Weights of a small masked image model: 40-pixel images.
Rows from block 6 of the encoder, named by matrix and row number. Rows with one number belong to one neuron. Each number is 128 + 24 x the weight over its row's rms, rounded and kept within 0 to 255. All counts start at 0. After the name is the row's rms in percent of the matrix's.
# fc1: MLP up (encoder.blocks.6.mlp.fc1.weight, 576x192), inputs 64-127
# fc2: MLP down (encoder.blocks.6.mlp.fc2.weight, 192x576, transposed), outputs 64-127
fc1.335 050 [140 131 130 135 160 144 120 113  92 113 143 133 122  73 108  87 107 149 151 156 112 141 173 126 205 154 142 163 122 127 131 140 140  75 143 151 160 135 124 100  98  85 127 123 144  97 115 119 131  96 129 125  99 137 145 132 147 129 137 106 134  92 138 157]
fc2.335 059 [143 121 132  92 113 122 143  87 144  98 152 107 124 141 125 146 138 139 158 140 140 112 115 144 114 135 120 151 130 163 136 135 141 111 158 142 137 126  64 116 100 135 101 134 159 128 124 112 149 149 166 130 160 105 145 132 149 126 139 167 102  93 132 129]
fc1.336 113 [ 94 135 129 134 110 141 138 115 119 100  93 144 153 137 149 134 145 137 120 128 110 129 107 117 119 159 137 124 119  87 106 122 187 131 120 125 154 153 170 100 113 120 104 120 139 128 141 123 109 135 130 126 170  86 155 136 122 128  92  94 140 107 116 132]
fc2.336 121 [118 131 108 161 128 166 103 102  88 159 109 104 133 152  98 136  92 111 128 110 164 122 125 142 123 122 135 123 109  99 125 138 159  99 122 100 123 121 135 139 111 185 126 170 133 131 144 166 150 155  88  97 110 116  94 128 107  50 138 132 121 144 114 144]
fc1.337 118 [142 140 145 132 113 129 132 134 125 147 167 103 126 190 118 113  85  89 134 104 124 168 124 109 176 124 135 132 144 159 165 117 147 166 155 101  99 144 106 121 110 110 142 109 105 117 142 117 106 166 102 134 123 111 149 116  96 138 117 139 129  87 132 118]
fc2.337 102 [126 113 127 125 101 149  98 115  87 109 106 191 120 123  81 138 126  98 121 114 164  87 165 103 108 147 102 142 102 121 107 110 127 115 128 163 160 102  97 151 160 142 158 138 135 118 154 129 101 131 172 123 145  92 119 151 105 115 119 143 117  90 135 116]
fc1.338 083 [155 144 140 119 177 128 117 125 108 191 108 140 147 117 165 176 146 127 135 129 148  94 137 115 178 103 119 121 118 165 180 149 123 147 128 172 140 115 149 114 163 107 147  90 124  98 139 144 139 124  93 123 146 123 126 169  87 140 144 143 152 123 123 105]
fc2.338 078 [167  71 119 157 136 153 134 131 131 116  93 167  96 156 115 132 134 106 148 139 157 180 158 153 111  78 104 105 146 108 118  89 119 131 103 140 119 143 141 116 141 130  96 107 152 133 121 151 111 121 138 144 168 146 113 138 116 129 137 148 137 126 179 126]
fc1.339 108 [179 124 141 130 131 153 107 134 147 125  74 104 141 139 152 115 103 153 158  76 130 136 109 164 121 104 132 144 116 118 122 101 146 135 149 152  69 104 130 108 101  96 112  67 184  96 147 136 112 141 149 144 121  94 157 148  79 170 100 108 145 146 137 139]
fc2.339 116 [ 89 174 122 132 118  92 101 181 158 136 135 124 116 115 123  63 129 148 114  92 151  90 112 122 137 118 158 108 151 118  90 108 133 149 118 171 136 114  93  94 106 127 130 149 163  91 154  97 122 147  65  97 137 115 142 125 102 108 120 119 155 128 137 135]
fc1.340 111 [ 96 135 127 126 147 115 136 124 166 101 127 154 140  56 151 118 102 110  86 139 136 136 111 150 183  80 167 111 126 138 145 136 147 115 123 116 136 116 183 128 128 121 138 150 131 114 146 138 137 161  98 136 129 178 157 143 113 169 125 129 136 160  97 105]
fc2.340 136 [144 105 151 104 114 154 163 117 103 120 124 113 156 207 113 152 135 188 141 148 127  89 127  79 118 145  92 126 135 116 129 146 126  99 123 149 137 125 145  93 135 119 114 100 114 158 105 162 142 152 147 147 144 157 139 140 130 134 159 109 139 138 138 114]
fc1.341 076 [171 114 120 119 152 120  85 146 148 128  79 132  82 149 158 101 169 121 119 100 115 128 140 133  82  95 162 114 115  94 162 105 134  78  98  99 125 165 109 128 167 149 134  74 118 115 132 120 140 137 160 149 151 153 139 122 140  86 107 117 165  74 103 102]
fc2.341 081 [119 151 189  88 137 121 124 150 123 117 165 149 157 120 124 143 158 160 143 127 130  84 120 180 147 156 121 165 136 136 119 127 147 131 150 123 138 126 155  93  74  89 115 141 105 165 133  85 121 146 127 124 115 134 138 142 124 131 151 151 158 127 113 112]
fc1.342 104 [152 127 131 148 163 140 140 107 170 124 142 118  94 114  78 169 113 112 142 127  67 142 143 148 106 139 144  95 161 130 144  92 148 143 147 140 129 131 129 126 111 122 126  98 114 125 143 123 142  97 120 130 145 161 139 153 124  96 172 134 140 133 155 112]
fc2.342 098 [111 103 159 108 148 105 182 151 105 146 144 138 121 127 148 114 139 167  90  84 111  96 184 100 145 119 112 103 120 129 120 118  99 154 124 119 125  98 122 124 140  50  99  97 117 112 148  90 126 133 147 147 133 141 116 107 121 126 118 144 113 126 125 168]
fc1.343 066 [173 108 125 114 140 184 150 115 124 117 115 106 124 112  76 167 148  90 141 148 142 170 152  91 138 118 136 129 136 130 148 144  97 114 110 114 140 145 142 167  81 127 129 152  97 106 132  89 174 132 129 144  98 152 122 114 129 112 150 115 124 110 110 125]
fc2.343 073 [141 177 110 145 132  87 137 159 113 142 124 147 155 123 138 111 120 183 146 122 128 158 107 172 128 155 155 119 148 156 124 110 144 101 121 126  86 159 129 124 123 114 155 121 148 106 150 121 136 158 121 127 158 106 111 121 145 107  98 136 139 135 129 156]
fc1.344 092 [138 155 110 117 137 112 128 124 127 124 130 145 140 148 155  81 151 119 134 129 125 102 109 152 152 144 104 133 102 154  93  96 159 150 138 183 106 156 141 112 151 168 123  94 100 107 108 104 132 130 119 156 138 111 122 162 120  59 178 107 125 124  81  95]
fc2.344 080 [120  98 155 141 119 150 112 120 132 142  92 130 134 122 108 144 114 129 108 136 125 134 151 121 131 154 134 154 137 134 152 142 113 139 137 134 109  97 149 126 129 132 115 130  82 118 118  95 156 153  57 132 127 159 145 141 144 126 179 180 119 125 169 128]
fc1.345 067 [110 152 161 114 133 189 144 146 141 138 101  95  85 100  80  88 133 131 128 114 127 104  93 155 111 118 101 135 107 122 132 160 112 135 151 129 179 130 125 144 132 142 113 163 159 173 116 155 122 113 109 127 134 118 149 101 109 106 131 111 143 156 159 101]
fc2.345 062 [143 107  98 133 114 108 175  80 163 128 144 128  92 138 123 105 129 126  80 117 130  89 168 137 139 153 166 112 112 100 106 103 139  92 141  79 151 136 135 134 145  93 156 135  89 148 140 116 152 111 112 135 120 109  97 122 121 116 189 140 155 100 133 134]
fc1.346 134 [150 157 111 152 137 151 107 114 129 160 106  84 141 164 101 159  82 141 112 155 131  57 164 129 133  91  80 117 114  84 129 122 132 139 154  94 187 140 122 129  94 158 147  81 140 154 128 167 119 114  99 130  81 126 143 104 139 145 120 104  89  73 107 106]
fc2.346 123 [138 117 123 119  79 158  86 148 103  96 104 108 132 100 134 157 154 125 137 147 154 167 146 121 104 104 144 134 140 159 121 151 114 136 142  97 112 119 145 109 110 129 136 109 125 156 125  97 151 177 163 125 130 119 172 155 166 167 174 145 119 128 107 143]
fc1.347 101 [127 159 156 117 164 108 149 156 126 137 158 115 155 121 127 143 154  93 174 108 130 108 129 107 194 133  89  99 128 121 111 163  69  87 121  79 118 130 147 138 114 154 139 101 114 170 145 118 188 125 115  90 132 133 135 154 117 138 103  93  97  91 119 100]
fc2.347 090 [107  91 116 135 157  90  81 116 115 129 164 108 141 125 102 137 142 140 121 126 134 133 155  94 172 108 145 113 127  76 125 109 157 138 124 121 147 110 119 135 125 136 135 146 109 127 118 154 154 136 121 141  90 165 165 123 111 115 119  98  75  81 139 151]
fc1.348 091 [119 165 108 127 146 143 111 119 147 113 179 140 142 147  79 137 120 145 143 148  87 103 103 143 159 135 168 171 153 147  91 134 129 138 151 131 157  99 107 136 117 103 129  98 119 114 127 149 133  70 108 116 113 137 113 138 105 109 133 114 141 124  87 128]
fc2.348 079 [116 124 144 100 142  91 155 108 123 109  86 117 107 137 151 114 141 144  85 146 174 143 146 118  84 100 107  72  95 129 138 106 133 109 120 130 119 143 168 136 127 127 186 117 119  93  96 142 125 174 122 111 156 152 132  68  82 120 137 133 132 113 128 132]
fc1.349 079 [116 153 122 106 112 116 160 159 106 145 122 154 118 103 151 170 155 135 118 157 161 144  75  96 143 135 142 139 126 159 152 131 121 142 138 148 140 159 106 154 113  85 153 119 128 161 102  89 110 108 141 116 151  80 165  82 108 157 168 137 159 136 175 114]
fc2.349 087 [122 125 129  68 131 137 146 130 133  95 129 119 123 127 147 130 123 160  81 121 124 103 140 131 111 114 146 138 159 109 133 158 152 100 114 113 129 161 137 138 124 154 145 126 151 144  82 136 107 114  90 129 150 122 125 144  98 121 138 158 156 110 152 175]
fc1.350 133 [158 139 142 122 130 154 150  99 108 143 109 160 124 134  90 142 166 118 187 170 161 118 108 131 124 165 149 127 128 124  72 156 123 145 141  61  91 139 150 131 139 123 107 119 123 122 124 151 122 125 139 157 148 121 104 138 112 108 129 142  87 150 119 143]
fc2.350 113 [160  80 100 106 134 118 129 176 154 125 123  67 137 142 108 128 155 117 125 125 122 123 100 111 125 124 124 131 138 108 140 118 166 153 123  65  91 147 118 127 104 121 148 133 129 123 109 118 130 105 114  85 127 116 116 155 146 138 138 101 181 121 130 127]
fc1.351 086 [145 127 119 117 111  98 145 135 119 105 140 117 121  98 140 118 169 128  89  94 159 149 146 171 157 140 150 114 162 134 111 119 127  76 174 132 106 174 143 108  81 135 122 150 133 119 167 138 134 121 141 149 108 125 118 118 117 138 107 106 113 137 123 111]
fc2.351 084 [142 166 128 150 166 125 117 123  51 135 118  82 118  99 117 149 129 124 148 120 156 170  95 143 131  85 163 153 158 148 134 132 103 161 153 131  95  62 142 113 138 122 122 152 125 109 131 118 100 140 145 148 120 122 151 167 142 128 124 146 109 113 130 146]
fc1.352 047 [131 153 139 132  98 123 134 160 150 167 162 123 178 131 123 125 166 129 118 153 165 124 142 126 116 113 145 149 130 124 135 142 146 121 126 137  98 127 137 159 105 114 143 114 116  89 153  81  91 130 150 117 126 146  91 163 114  91 128 122 141 108 116 104]
fc2.352 054 [137  72  98 142 156 104  80 127 145  85 145 103 106 101 115 138 132 107 145  74 154  98 141 120 141 136 102 161 111 149 130 163 114 140 156 146 151 144 117 156 111 139 121 129  86 126 131 141 117 128 154 152 105 126 178 108 175 121 122 139 155 109 139 100]
fc1.353 088 [ 98 133  59 100 148  95 127 152 160 132 180 134  93 133  92 141 136 143 115 109 119 144 145 131 137 121 137  91 142 164  59 104 131 127 141 153 145 176 105 142 159  89 109 130 127 151 169 119  94 107 100 132 139 124 132 142 131 141 129 118 153  92 139 147]
fc2.353 087 [128 151 126 105 136 138  73 148  99 139 162  91 103 148 123 167 104 112 113 159 111 101 112 146 102 149 107  94 132 126 106 154 161  92 154 134 142 119 149 137 163 160 155 126 110 172  88 177 137 156 129 134 155 160 141 118  82 165 188 120 161 117 138  87]
fc1.355 121 [118 113 123 111 102 118 145 149 103 118 146 143 125 143 136 106 120 159 169 138 121 149 120 116  93 119 113 105 101 122 102 129 183  98 152 116 178  83  95 141  90 170 131 139 185 133 158  93 136 134 126  96 100 129 119 123 167 129 136 144 125  88 175 103]
fc2.355 137 [156 155 115 120 122 127 117 122 107 117 123 156 112 105 142 178 131 106 103  96 127 114 151 148 130 114 141 156 131 138 148 100  70 146  88 119 111 117 101 127 164 110 135 143 125  53 118 148 108  99 132 120 124 105 118 138 147 125 137 137 112 174 135 141]
fc1.356 116 [105  98 117 150  69 146 110 113  83 136 123 142 120 147 146  91 155 108 101 106  89 127 123 124 133 130 149 131 127 117 120 116 141 110 146  77 108 145 118 114  85 123 123 134 143 201 131 109  84 117 159 136 140 115 133 107 106 125 133 121 121 120 147 158]
fc2.356 101 [142 146 161 129  87  98 143 142 177 121  56 189  73 104 151 152 122 128 117 135 141 112 118  96 101 157  95 151 134 107 125 109 190 135 147 134 115 135  95 116 109 130 131 126 113 135 144 118 125 114 102 121 123 150 113  97 164 119 127  92 151 100 153 156]
fc1.357 099 [149 154 172 144 131 133 154  90 157 147 142 166 120 153 146 115 145 161 139 110  87 100 117  85 131 127 145 184 164 128 123 121 102 161 111 148 135 145 140 169 146 162 148 115 139 144 112 131 109 120 146 137  77 162 118 168 143 102 139  89 118 142 105 101]
fc2.357 093 [163 135 130 167 156 130 156 124 140 132 104 172 158 152 187 132 119 134 121 131  91 145 133 117 136 109 115  98 134 128 115 122 138 115 137 108 138 104 108 102 107 144 129 122 132 101 134  79 134 134 108 125 137 101 139  97 139 116  87 101 135 172 140 179]
fc1.358 117 [142 123 206 103  99 151 169 170  96 133 153 138  83 107 189 112 153 144 123 124 134 134 107 121  95 118 122 147 123 116 160 103 158  83  74 129 138 150 121 104 157 158 124 146  99 107 158 125 151 132 104 124 140 137 146 144  82 100 111 116 151 138 133 136]
fc2.358 115 [114 169  79 105 128 134 124  87 103 135  69 173 118 114  45 129 148 125 134 202 131 124 148 144 119 128 173 167 137 125 100 138 124 151 167 123 112  98 134 110 117 103 148 143 140 139 134  78 116 118 139 113 111 123 103  95 148 146 158 160  97 170 115 129]
fc1.359 114 [129 117  92 158 146 120 149 139 118  82 178 120 150 103 124 150 127 112 114 122 125  92  95 130 131 117 140 108 142 144 100 145 116  91 111 149 161 151 138 124 141  60 166 141 152 110 108 123 141 167  71 163 104 115 114 103 141 117 116 142 149 113 142 132]
fc2.359 121 [134 104 178 130 102 160 136 176 104 137 153 130 142 141 112 131 121  87 114  82 109 114 120 125 121 121 139 155 107 155 141 105 128 132  75 125 145 104 135 139 120 114 145 131 145 116 144 102 108 104 155 161 132 155 171 145 113  97  98  79 150 157 139 104]
fc1.360 117 [147  85 127  89 121 140 162 141 148 125 115 119 146  92  95 125 174 135  84 157 156  65 135 134 123 146 123 111 130  99  91  73 118  98 106 112 117 139  79  96 103  92 149 103 147  60 123 156 137 118 127 134 175 111  84 108  98  99  93 159 145 110  99 127]
fc2.360 105 [ 97 122 152 101 119 102 139 149 118 124 134 122 131 110 127 130 133 131  83 148 121  90 113 119 108 141 118 145 133 122  68  88 116 183 109  76 101 125 150  76 115 104 158  97 121 163 144 135 118 133 205  84 136 178 136 151 133 111 121 103  89  99  75 103]
fc1.361 099 [118 140 131 101 140  93 139 103  89 114 149 130 123 141 156 135 169 150 109 134 105 146 120 175 167 130 131  71 132 143 120  98 177 124 156 115 123 119 125  65 129 116 138 155 126 121 124 120 137 130 177 147 145 125 118  98 115 121 138 133 162 136  97 118]
fc2.361 098 [107  95 136 147 123 162 148 149 126 120 100  85 138  91 140 176 129 118 154 134 166 113 119 138 146  76  99 112 171 132  91 132 129 183 100  92 142 104 140 130 113 110 130 139  67 151 153  76 151 110 140 150 133 140  94 135 134 186 136 149 120 150 155 120]
fc1.362 094 [ 97 101 102 123 170 107 145 171 152 128 172 107 112 144 107 101 110 110 134  87 126 167 129 152 142 127 130 122 136 123 129  95 130 139 128 133 142 136 103 133 113 106 146 141 126 132 115  86 152  89 135 138  90 127 137 151 153 161  92 127 135 107 147 159]
fc2.362 094 [108 119  90  94 137 109  94 141 117 124 130 164 123 174 157 143 100 146 110 138 162 156 116 138 146 108 130 109  81 149 137 160 159 137 149 116 142 113 151 156 131 125 122 113 126 158 164 146 119 145 160 125 143 149 143  85 125 115 154 126 128 107 140 133]
fc1.363 117 [ 93 123 146 137 138 121 131  77  69 124 151 126 152 125  97 139 106 163 122 128 136 119 103 172 132 134 153 126 135 131 114 125 156 160 140 194 103 111  98 125 101 111 140  74 150 150 113 121 148 163 126 147 139 157 106 136 101 139 111 127 118 108 136 137]
fc2.363 119 [ 73 141 124 156  94 159 104 162 170 115 118 131 143 145 122 148 190 150 104  94 124 135 118 127 116 134 140 145 120 117 109 128 160 185 161 120 138 122 135  90 131 127 168 138 125 112 149 131 135  70 132 171 137 142 154 107 140 147 122 139 131 113 127 169]
fc1.364 108 [144 108 141 116 123 165 107 188 163 120 121 149 113  73 121 120 118  62 135 152 157 130 120 124 150 121 108 112 118  78  96 126 117 134 124 146 169 111 133 158 123 141 124 108 137 116 111  93 138 135 135  84 158 127 142 151 128 133 147 112 150  98 187 123]
fc2.364 109 [180 124 138 122  77 107 113 156 119 170 105 130 116 118 143  85 142 135 161 127  69  96 138 102  85 138 161 110 141 116 110  90 137 133 107 148 140 102  79 138 141  91 185 117  99 119 100 153 122 122 144 121 152 208 143 171 154 110 144 117 185 154 124 146]
fc1.365 097 [113 104 109 102 151 135 100 121 130  70 108 127 158 139 144 121 135 160 130 117 132 159 135 145 161 178 114 149 145 137 145 131 135 167 140 102 132 115 171 109 152 121 137 103 117 149 136 121 135 135 115 145 142 110 123 115 134 123 139 130 163 105 116 156]
fc2.365 105 [141 172 157 146 139 100 131 121 111 164 120 123 127  50 114 136 101 131 103 137  86 142  95 142  93 122 130 165  91 122 107 153 119 106  91 115 140 117 124 117 133 150 116 131 120 145 136 129 136 150 184 114  86 123 149 104 104 149 157 133 110 160 123  69]
fc1.366 087 [176 120 131 139 157 184 141 125  95 173 132 129  90 115  88 147 107 115 155 103 103 105  84 120 130 107 107 106 101 140 127 133 120 136  84  88 164 111  72 188 145  84 129 112 180 142 139 135  98 164 162 162 136  95 124 146  66 148 139 106  80 136 116  98]
fc2.366 085 [139 111 126 132 168 134  98 133 102 149  86 102 125 131  84 154 157 125 127 156 150 119 145 112 139 123 108 162 158 105 126 119 158 158 159 131 116 169  97  94 126 147  98  97  48 120 143 119 154 132  96 144 124 159 126 103 156  61  82 120  96  97 121 180]
fc1.367 100 [107  98 156 132 108 122  70 170 138 105 129 119 141 121 111 137 165 141 126  92 131 133 162 125 118 103 100 114 111 149 112 174 125 119 164 125 147 169 115 108 150 141 120 104 137 103  87 131 129 158 132  95 178 132  94 162 153  81 129 158 139 140 154 107]
fc2.367 102 [109 163 112 128  97 112 145 108 102 140 118  88 156 113 148 176 138 131  60 143 144 112  79 171  97 133 154 156 130 110 135 159 155 122 117  79 109  71 153 168 133 115 145 124  99 141 120 117 130 117 157 148 142 103 156 157 117 128 164 109 185 129 119 139]
fc1.368 117 [173 137 102  83 168 131 144 129 122  57 150 184  90 142  97  92 116 109 138  92 183 118 114 141 157 102 151  99 135 146 125 148 171 127 123 165 137  99 109  96 111 142  86 136 134 123  95 110 160 130 130 124 129 127 141 145 134 145 103 125 140 123 108 119]
fc2.368 106 [133  76 176 112  88  93 146 118 139  91 177 170 163 102 134 152 107 126 112 167 139 128 110 136  39 158 120 180 135 120 132 146 122 159 118 139 111 104 123  86 118 125 120 143 116 165 121 111 155 135 132 118 111 167 139 126 135 146 107 112 111 100 147 124]
fc1.369 120 [140 141 161 104 131 137 128  92 163 150 126 167 115 160 123 106 146 104 133 116 123 116 138 121 144 138 125 117 134 107 148 146 121 122 140 126 130 141 148 151  92 119 102 105 136 136 177 144 145  99  99 144 131 116 181 161 126 127 117 130 129 120 114 131]
fc2.369 119 [120 123 130 123 114 130 143  85 124  80 162 153 142 127 112 124 121 191 117  95 153 176 149 128 128 112  75 121  86 174 174 125 166 131 144 155 160 149  99 126 108 134 119 150 169 139 123  94 115 131 135 119 144 148 158 109 164 113 139 128 149 132 140 130]
fc1.370 103 [126  95 117 102 153 132 130 152 140 130 159 158 103 113 141 134 151 203 118 154 101 144 103 120 159  79 165 142  66 114 129 106 131 135 132 153 190 117 172 113 174 141 128 140 132 115 175 118 113 165 154  93 154 150 132 138 137 124 114 151 116 118  91 113]
fc2.370 107 [ 88 126 132 135 100 129 105  82 169 127 110 108  96 108  96 119 150 126 107 129  90 142 111  88  84  92  89  83 135 137 118 119 111 109 138 157 121 148 124 130 138 137 147 154 143 145 143 164 149 132 104 152  93 151 141 140 161 145 137 132  96 144 153 131]
fc1.371 059 [107 117 127 119 147 123 133 120 124 129 123 140 138 112 110 127 135 177 170 158 153 110 122  88  98 169 115 125  96  82  98 116 154  98 107  89 173 141 149 114 113 136 140 157 117 145 157  74 111 128 142  92 120 121 158 110 122 107  82  89 165 128 118 162]
fc2.371 071 [157 136 145 114 150 134 164 163  86 106 126 123 119 118 142 128  92  80 149 139  95 122 173 194 139  95 100 114 187 172 125  86 125 141 140 125 110 119 135 120 141 136 146 114 111 114 123 140 123 136 130 187 114 156 137 130 120 126 139 177 102 149 112 135]
fc1.372 086 [111 126 129 146 115 101 128 119 113 149 132 127 137 108 163 126 130 107 160 121 108 116  63 143 144 148 122 101 116 111 146 113 135 107 108 128 132 143  95 107 166 128 124 112  60 121 109  99  61 116 129 120 127 113 144 149 122 153 145  89 159 104 105 100]
fc2.372 084 [105 138 109  78 120 155 136  98 149  88 113 131 102  88 139 102  95 117 128 130  94 109 130 109 112 120 143 183 136  89 113 174 129 180 102  96 148 111  96 104 122 106 137 157 119 114 158 105 113 149 114 129 114 137 109 157 112 134 110 186  95 107  86 113]
fc1.373 117 [143 153 124 112 164 114 127 132 119  86  90 135 161  87 125 153 142 174 130 137 118 158 143 159 124 189 152 145 147 161 101 120 113 123 163 126 136 108 102  93 129 159 147 130 136 101 104  64 145 158 113 153 149 114 108 105  98 143 101 123 117 138 137 125]
fc2.373 122 [ 73 145  90 118 104 124 109 110 116 101 125 151  73 152 130 125 175 124 151 145 108 124 140  92 143 116 111  92 181 121 151 118 170 120 163 172 112 146 115  70  86 135 158 155 163 161 110 164 139 129 127 136 106  97 140 115 109 126 135 148 160 130 102 126]
fc1.374 099 [116 167 114 134 146  95 116 153 128 105 115 140 154 161 106 123 114 136 139 126  98 102 126  87 142 129 129 130 114  74  98 146 122 142 129 118 117 188 158 120 148 154 141 141 153 116 151 117 137 158 123 168 118 129 154  61 113 125  87 105 130 103 125 157]
fc2.374 099 [117 133 147 109 105 104 122  98 150 135 159 116  86  97 151 139 155 105 167 117 187  74 132 145 173 115 100 129  92 118 142 172 150 134 116 105 118 115 119 109 116  90 109 120 122 125 149 120 113  97 123 144 133 171 115 121 109 144 104 132 126  71 154  96]
fc1.375 106 [122 121 141 133  85 151 117 158 158  49 123 131 132 140 117 138 136 134 101 125 186 109 144 135 120 104 136 107 112  71  74 163 129 129  81 139 112 125 171 110 100 146 151 144 131  68 112 119 104 169 105  89 118 163 103 179 130  91 159 111 121 107 144 121]
fc2.375 105 [120 164 128 147 139 114 121 103  82 160 120 139 126 167 126 117 128 150 102 156  92 147 122 125 103 111 149 134 110 149 113 148  91 125 140 109 107  99 152 123 141 127 107 110 133 128  71 127 142  97 132 167 118 124 101 140 135 141  86  99 156 104 104 151]
fc1.376 072 [165 143 111 145 196 132 122 101 187 141 172 115 141 192 135 101 113 126 126 135 111 147 150 164 130 152  85 124 136 140 100 110 157 153 129 134 128 110 126 107  91  93 114  95 128 132 164 143 126 129 104 150 102 166 120 149 163  98  66 138 160 113 112 150]
fc2.376 070 [130 132 120 131 111 147 139 141 100 168  78 142 103 157 123 120 114  73 101 127 124  99 153 143 121 119 136 132 149 147 113 133 137 115 140 155 165 134 101 123 135 148 124 150  98 105 141 100  95 112 139 153 142 124  77 155 145 116 127 127 120 183  84 143]
fc1.377 108 [135 131 117  86 125 161  87  97 139 107 165 157 115 108 138 182 193 145 141 159 140 114 139 110 143 146 144 127 118 110 140 122 175 132 145 128 121 155  64 133 108 126 115 117 102 201 129 145 125 134 116 161 103 123 102 110 156 118 130 115 141 100 145 164]
fc2.377 113 [125 121 140 160 113 116 137 119 139 104 159 115 163 125 153 124 158 109 134 111  80 148 115 181 113 143 124 127 108 140 120 124 121 116 116 111 136  95 140 141 129 127 128 169 162 121 138 105 138 115 154 161 154 124 115 161 102  81 146 125 118 193 115 131]
fc1.378 101 [106 107 145 136 110 118 135 114 116 131 119 152 137  79  97  81 152 139 124 136 134 101 161 150 106 137  74 124 156 131 109 155 141 161 125 111 130 148 104 124 107 100 124 151  85 108 190 141 108 140 134 124 127 106 101 190 136 135 134 107 129 114 160 110]
fc2.378 090 [161 132 128 109 148 130 137 162 110 123 148 102 103  91 134 107 126  99 172 142 112 164 150 144  77 174  81  94 108 120 118  95 122 102 130 145 128 164 153 124 157 156 124 141 183 170 111 135 120 131 156  96 144  95 130  87 141 132 135 148 115 142  69 130]
fc1.379 085 [123 118 121 138 128 122 109 160 156 128 116 103 127  95 173 152 139 138 179  89 118 140 159 135 126 156 137  98 170 120 156 120 166 159 112 132 134 135 125 130 146 120 129 143 130 128 113 110 134  89 157 137  95 181 116  40 112 124 160 150 162 144 126 127]
fc2.379 074 [132 108 137 134 148 132 107  95 135 121 132 159 107  90  83 166 167  98 100 131 148  92 142 169 105 126 112 146 115 123 146  82 106 160 117 138  98 149 134 145 134 136 124 122 105 126 145 158  95 148 116 118 127 110 138 196 125 139 146  69 112 161 106 147]
fc1.380 112 [117 111 171 178 101 142 114  91 131 178 191 116 124 102 120 147 128 134 120 139 103 145 145 155 131 159 155 137 118 156 135 108 132 142 133  72 102 131 140 119 107 104 126 125 131 114 115 106 178 123 116 141 136 138 174 143 171 124 120 130 174 130 136 138]
fc2.380 106 [146 118  99 122 106 105  91 116 139 163 134 136  96  99 122 107 152  93 149 116 110 157 113 132 134  91 158 126 198 152 147 139 157 112 143  90 102 124 128 101 119 134 154 136 121  91 160 168 133 111 135 110 147 106 119 147 126 122 110 106 169 107 145 110]
fc1.381 067 [ 95 114 101 138 109 187 104 123 160 131 145  97 126 124 155 116 130 152 121 121 129 139 139 156 109 142 116  73  97  77 119 163 159 109 105 119  89 115 135 105  95 189 111 140 122 136 167 110  92 126 149 131 128 156 150 137 131 117 144 114 153 102 112 137]
fc2.381 072 [157  97 158 133 116 109 116 164 123 131  91 126 106 120  93  86 155 125 115 157 121 141 146 157 126 134  74 106 116 196 144 107 106 167 148 120 129 143 105 126 138 122 128 135 124 147 105 137  84 104 118  98 108 108  92 141 129 163 164  98 123  97 134 119]
fc1.382 075 [124 117 110 124  71 179 130 128 147 133  75  86 131 158 163 151 132 106 155 137 120 134 143 147 173 184 146  89 130 123 128 126 125 113 123 165 139 146 150 130 162 169 137 103 131 117 118 127 156 117 136 152 117 131 154 104 145 129 112 103 151 132 143  98]
fc2.382 077 [114 131  88 139 176 132 171 173 154 122 143 133 151 107 168 152 148 134 168 164 130 151 158 166 162 157  98 109 174 162 114 132 110 125 126 169 149 188 158 132 118 143 116 121 138 163 133 127 124 130 133 114 138 162 132 116 137 106  91 109 123 118 132 127]
fc1.383 109 [162 160 149 179 150 156 144 118 196  92 137 126 101 153 127  91 159 133 137 153 142  86  82 114 127 119 138  84 145 112 168  85 137 176 116 155  89 118 124 135 150 118 140 150 139 144 118  87 115 119 114 144 140 126 125 154 136  86 111 159 157 144  75 144]
fc2.383 107 [121 144 113  80  91 148 117 123  99 120 128 105 155 100 131 129 119 132 104 122  93 121 132 145 116 121 124 116  81 147 129 142 141 139 176 127 124 162 100  99 164 183 110 143 110 139 105 117 138 145 161 117 131  80 125 132 108 156 173 135 125  81 133 113]
fc1.384 103 [128 156  78 127 189 116 143 111 176 167 157 158 142 116  78 124  85 150 148  94  99 149 162 135 155 161 162 147 113 131  88 104 130 135 114 109 208 154 151 146  73  88 142 144 121 126 144 138 119 138 131 146  89 119 138 124 127 132 127 136  96  98 110 159]
fc2.384 095 [141 180 143 127 168 157 106 156 132 153 141 113 124 146 172 160 169 146 169 104 131 105  98 156 120 128 121 101 124 125 116 110 135 157 102 120 156 132 118  88 141 154 175 112 128 125  94 108 154 143 106 178 144 137 128 112 134 113 127 149 157 154 103 108]
fc1.385 069 [117 143 128 120 105 109 174 174 137 108  95 138 159 165 155  95 146 189 160 124 153 136 130 124 149 114 146 140 134 101  94 118 135 133 114 113 163 100 173 152 146 108 104 153 107 115 142 134  88 137 124 123 126  91 108 135 163 119 150 108  83 132 106 139]
fc2.385 074 [143 119 124 164 106 115 134 123  92 135 150 125 113  88 106 107 142  82 161 140  98 149  80 128  83 136 116 115 133 128 157 146 117 120 134 155 109 107  98 150 119 146 117 143 148 130 114 149 157 143 169 150  88 159 159 136  90 126 100 100 104  80 133 153]
fc1.386 113 [120 171 152 110  96 177  86 109 143 164 210 114 122 117 126 122 134 126 115  87  91 149 143  96 146 128  97  84 115 133 140 131 147 147 119  80 121 122 124  96 123 103 129 145  65 102 149 133 116 122  93 120  92 114 105 152 114 110 126 116 115 133 128 107]
fc2.386 111 [115 129 110 125 103 100 159 131 139 111 128 105 111 131 152 140 130 169 142 160 146 100 186 116 133 145 125 129 135 168 124 114 134 147 118 162  98 118 142  84 161 151  86 129 128 134 128  99 100 113 132 131 119 125 114 177 144  92 137 132 105 101 112 103]
fc1.388 111 [160 158 100 101 169 124 178 123 159 147 143 136 150 103 163 138  94  62 127  99 119  97 156 128 143 108 109 157 120 163 104 133  90 124 102 161 104 109 147 142 132 130 150 137 138 183  79 122 140 118 131 148 140  96 124 128 142 108  89 146 160 112 124 134]
fc2.388 120 [131 132 145 150  98 130 110 124 144 106 151  92 106 166 162 169 143 144 142 113 119  96 143 115 133 142 137 108 167 157  80 146 127 143 145 134 147 168 117 161 142 136 104  87  81  73 161 126 137  94 102 100 110 135 167 129 122 107 101 117 116 154 127 129]
fc1.389 105 [124 162 123 122  63  97 107 112 132 134 128  95 161 156 153 135 135 120 117 148  97  99 124 167 153 111 120 113 157 170 109 127 120 127 134 115 139 140 179 125 137  86 149  90 140 162 157 112  99 149 156 137 127 158 116 122 138 128 109 100 109 159 139 128]
fc2.389 105 [150 139 134 116 119 134 145 143 130 127 124 136 166 129 123 113 117 132  67 166 149 112 129 146 152 142 159 123 104  99 148 150 126 143 110 156  97  97 117 108 121 137 140 153 162 172 115 102 101 106 143 117 119 118 163  65 131 172 102 130 164 102 117 145]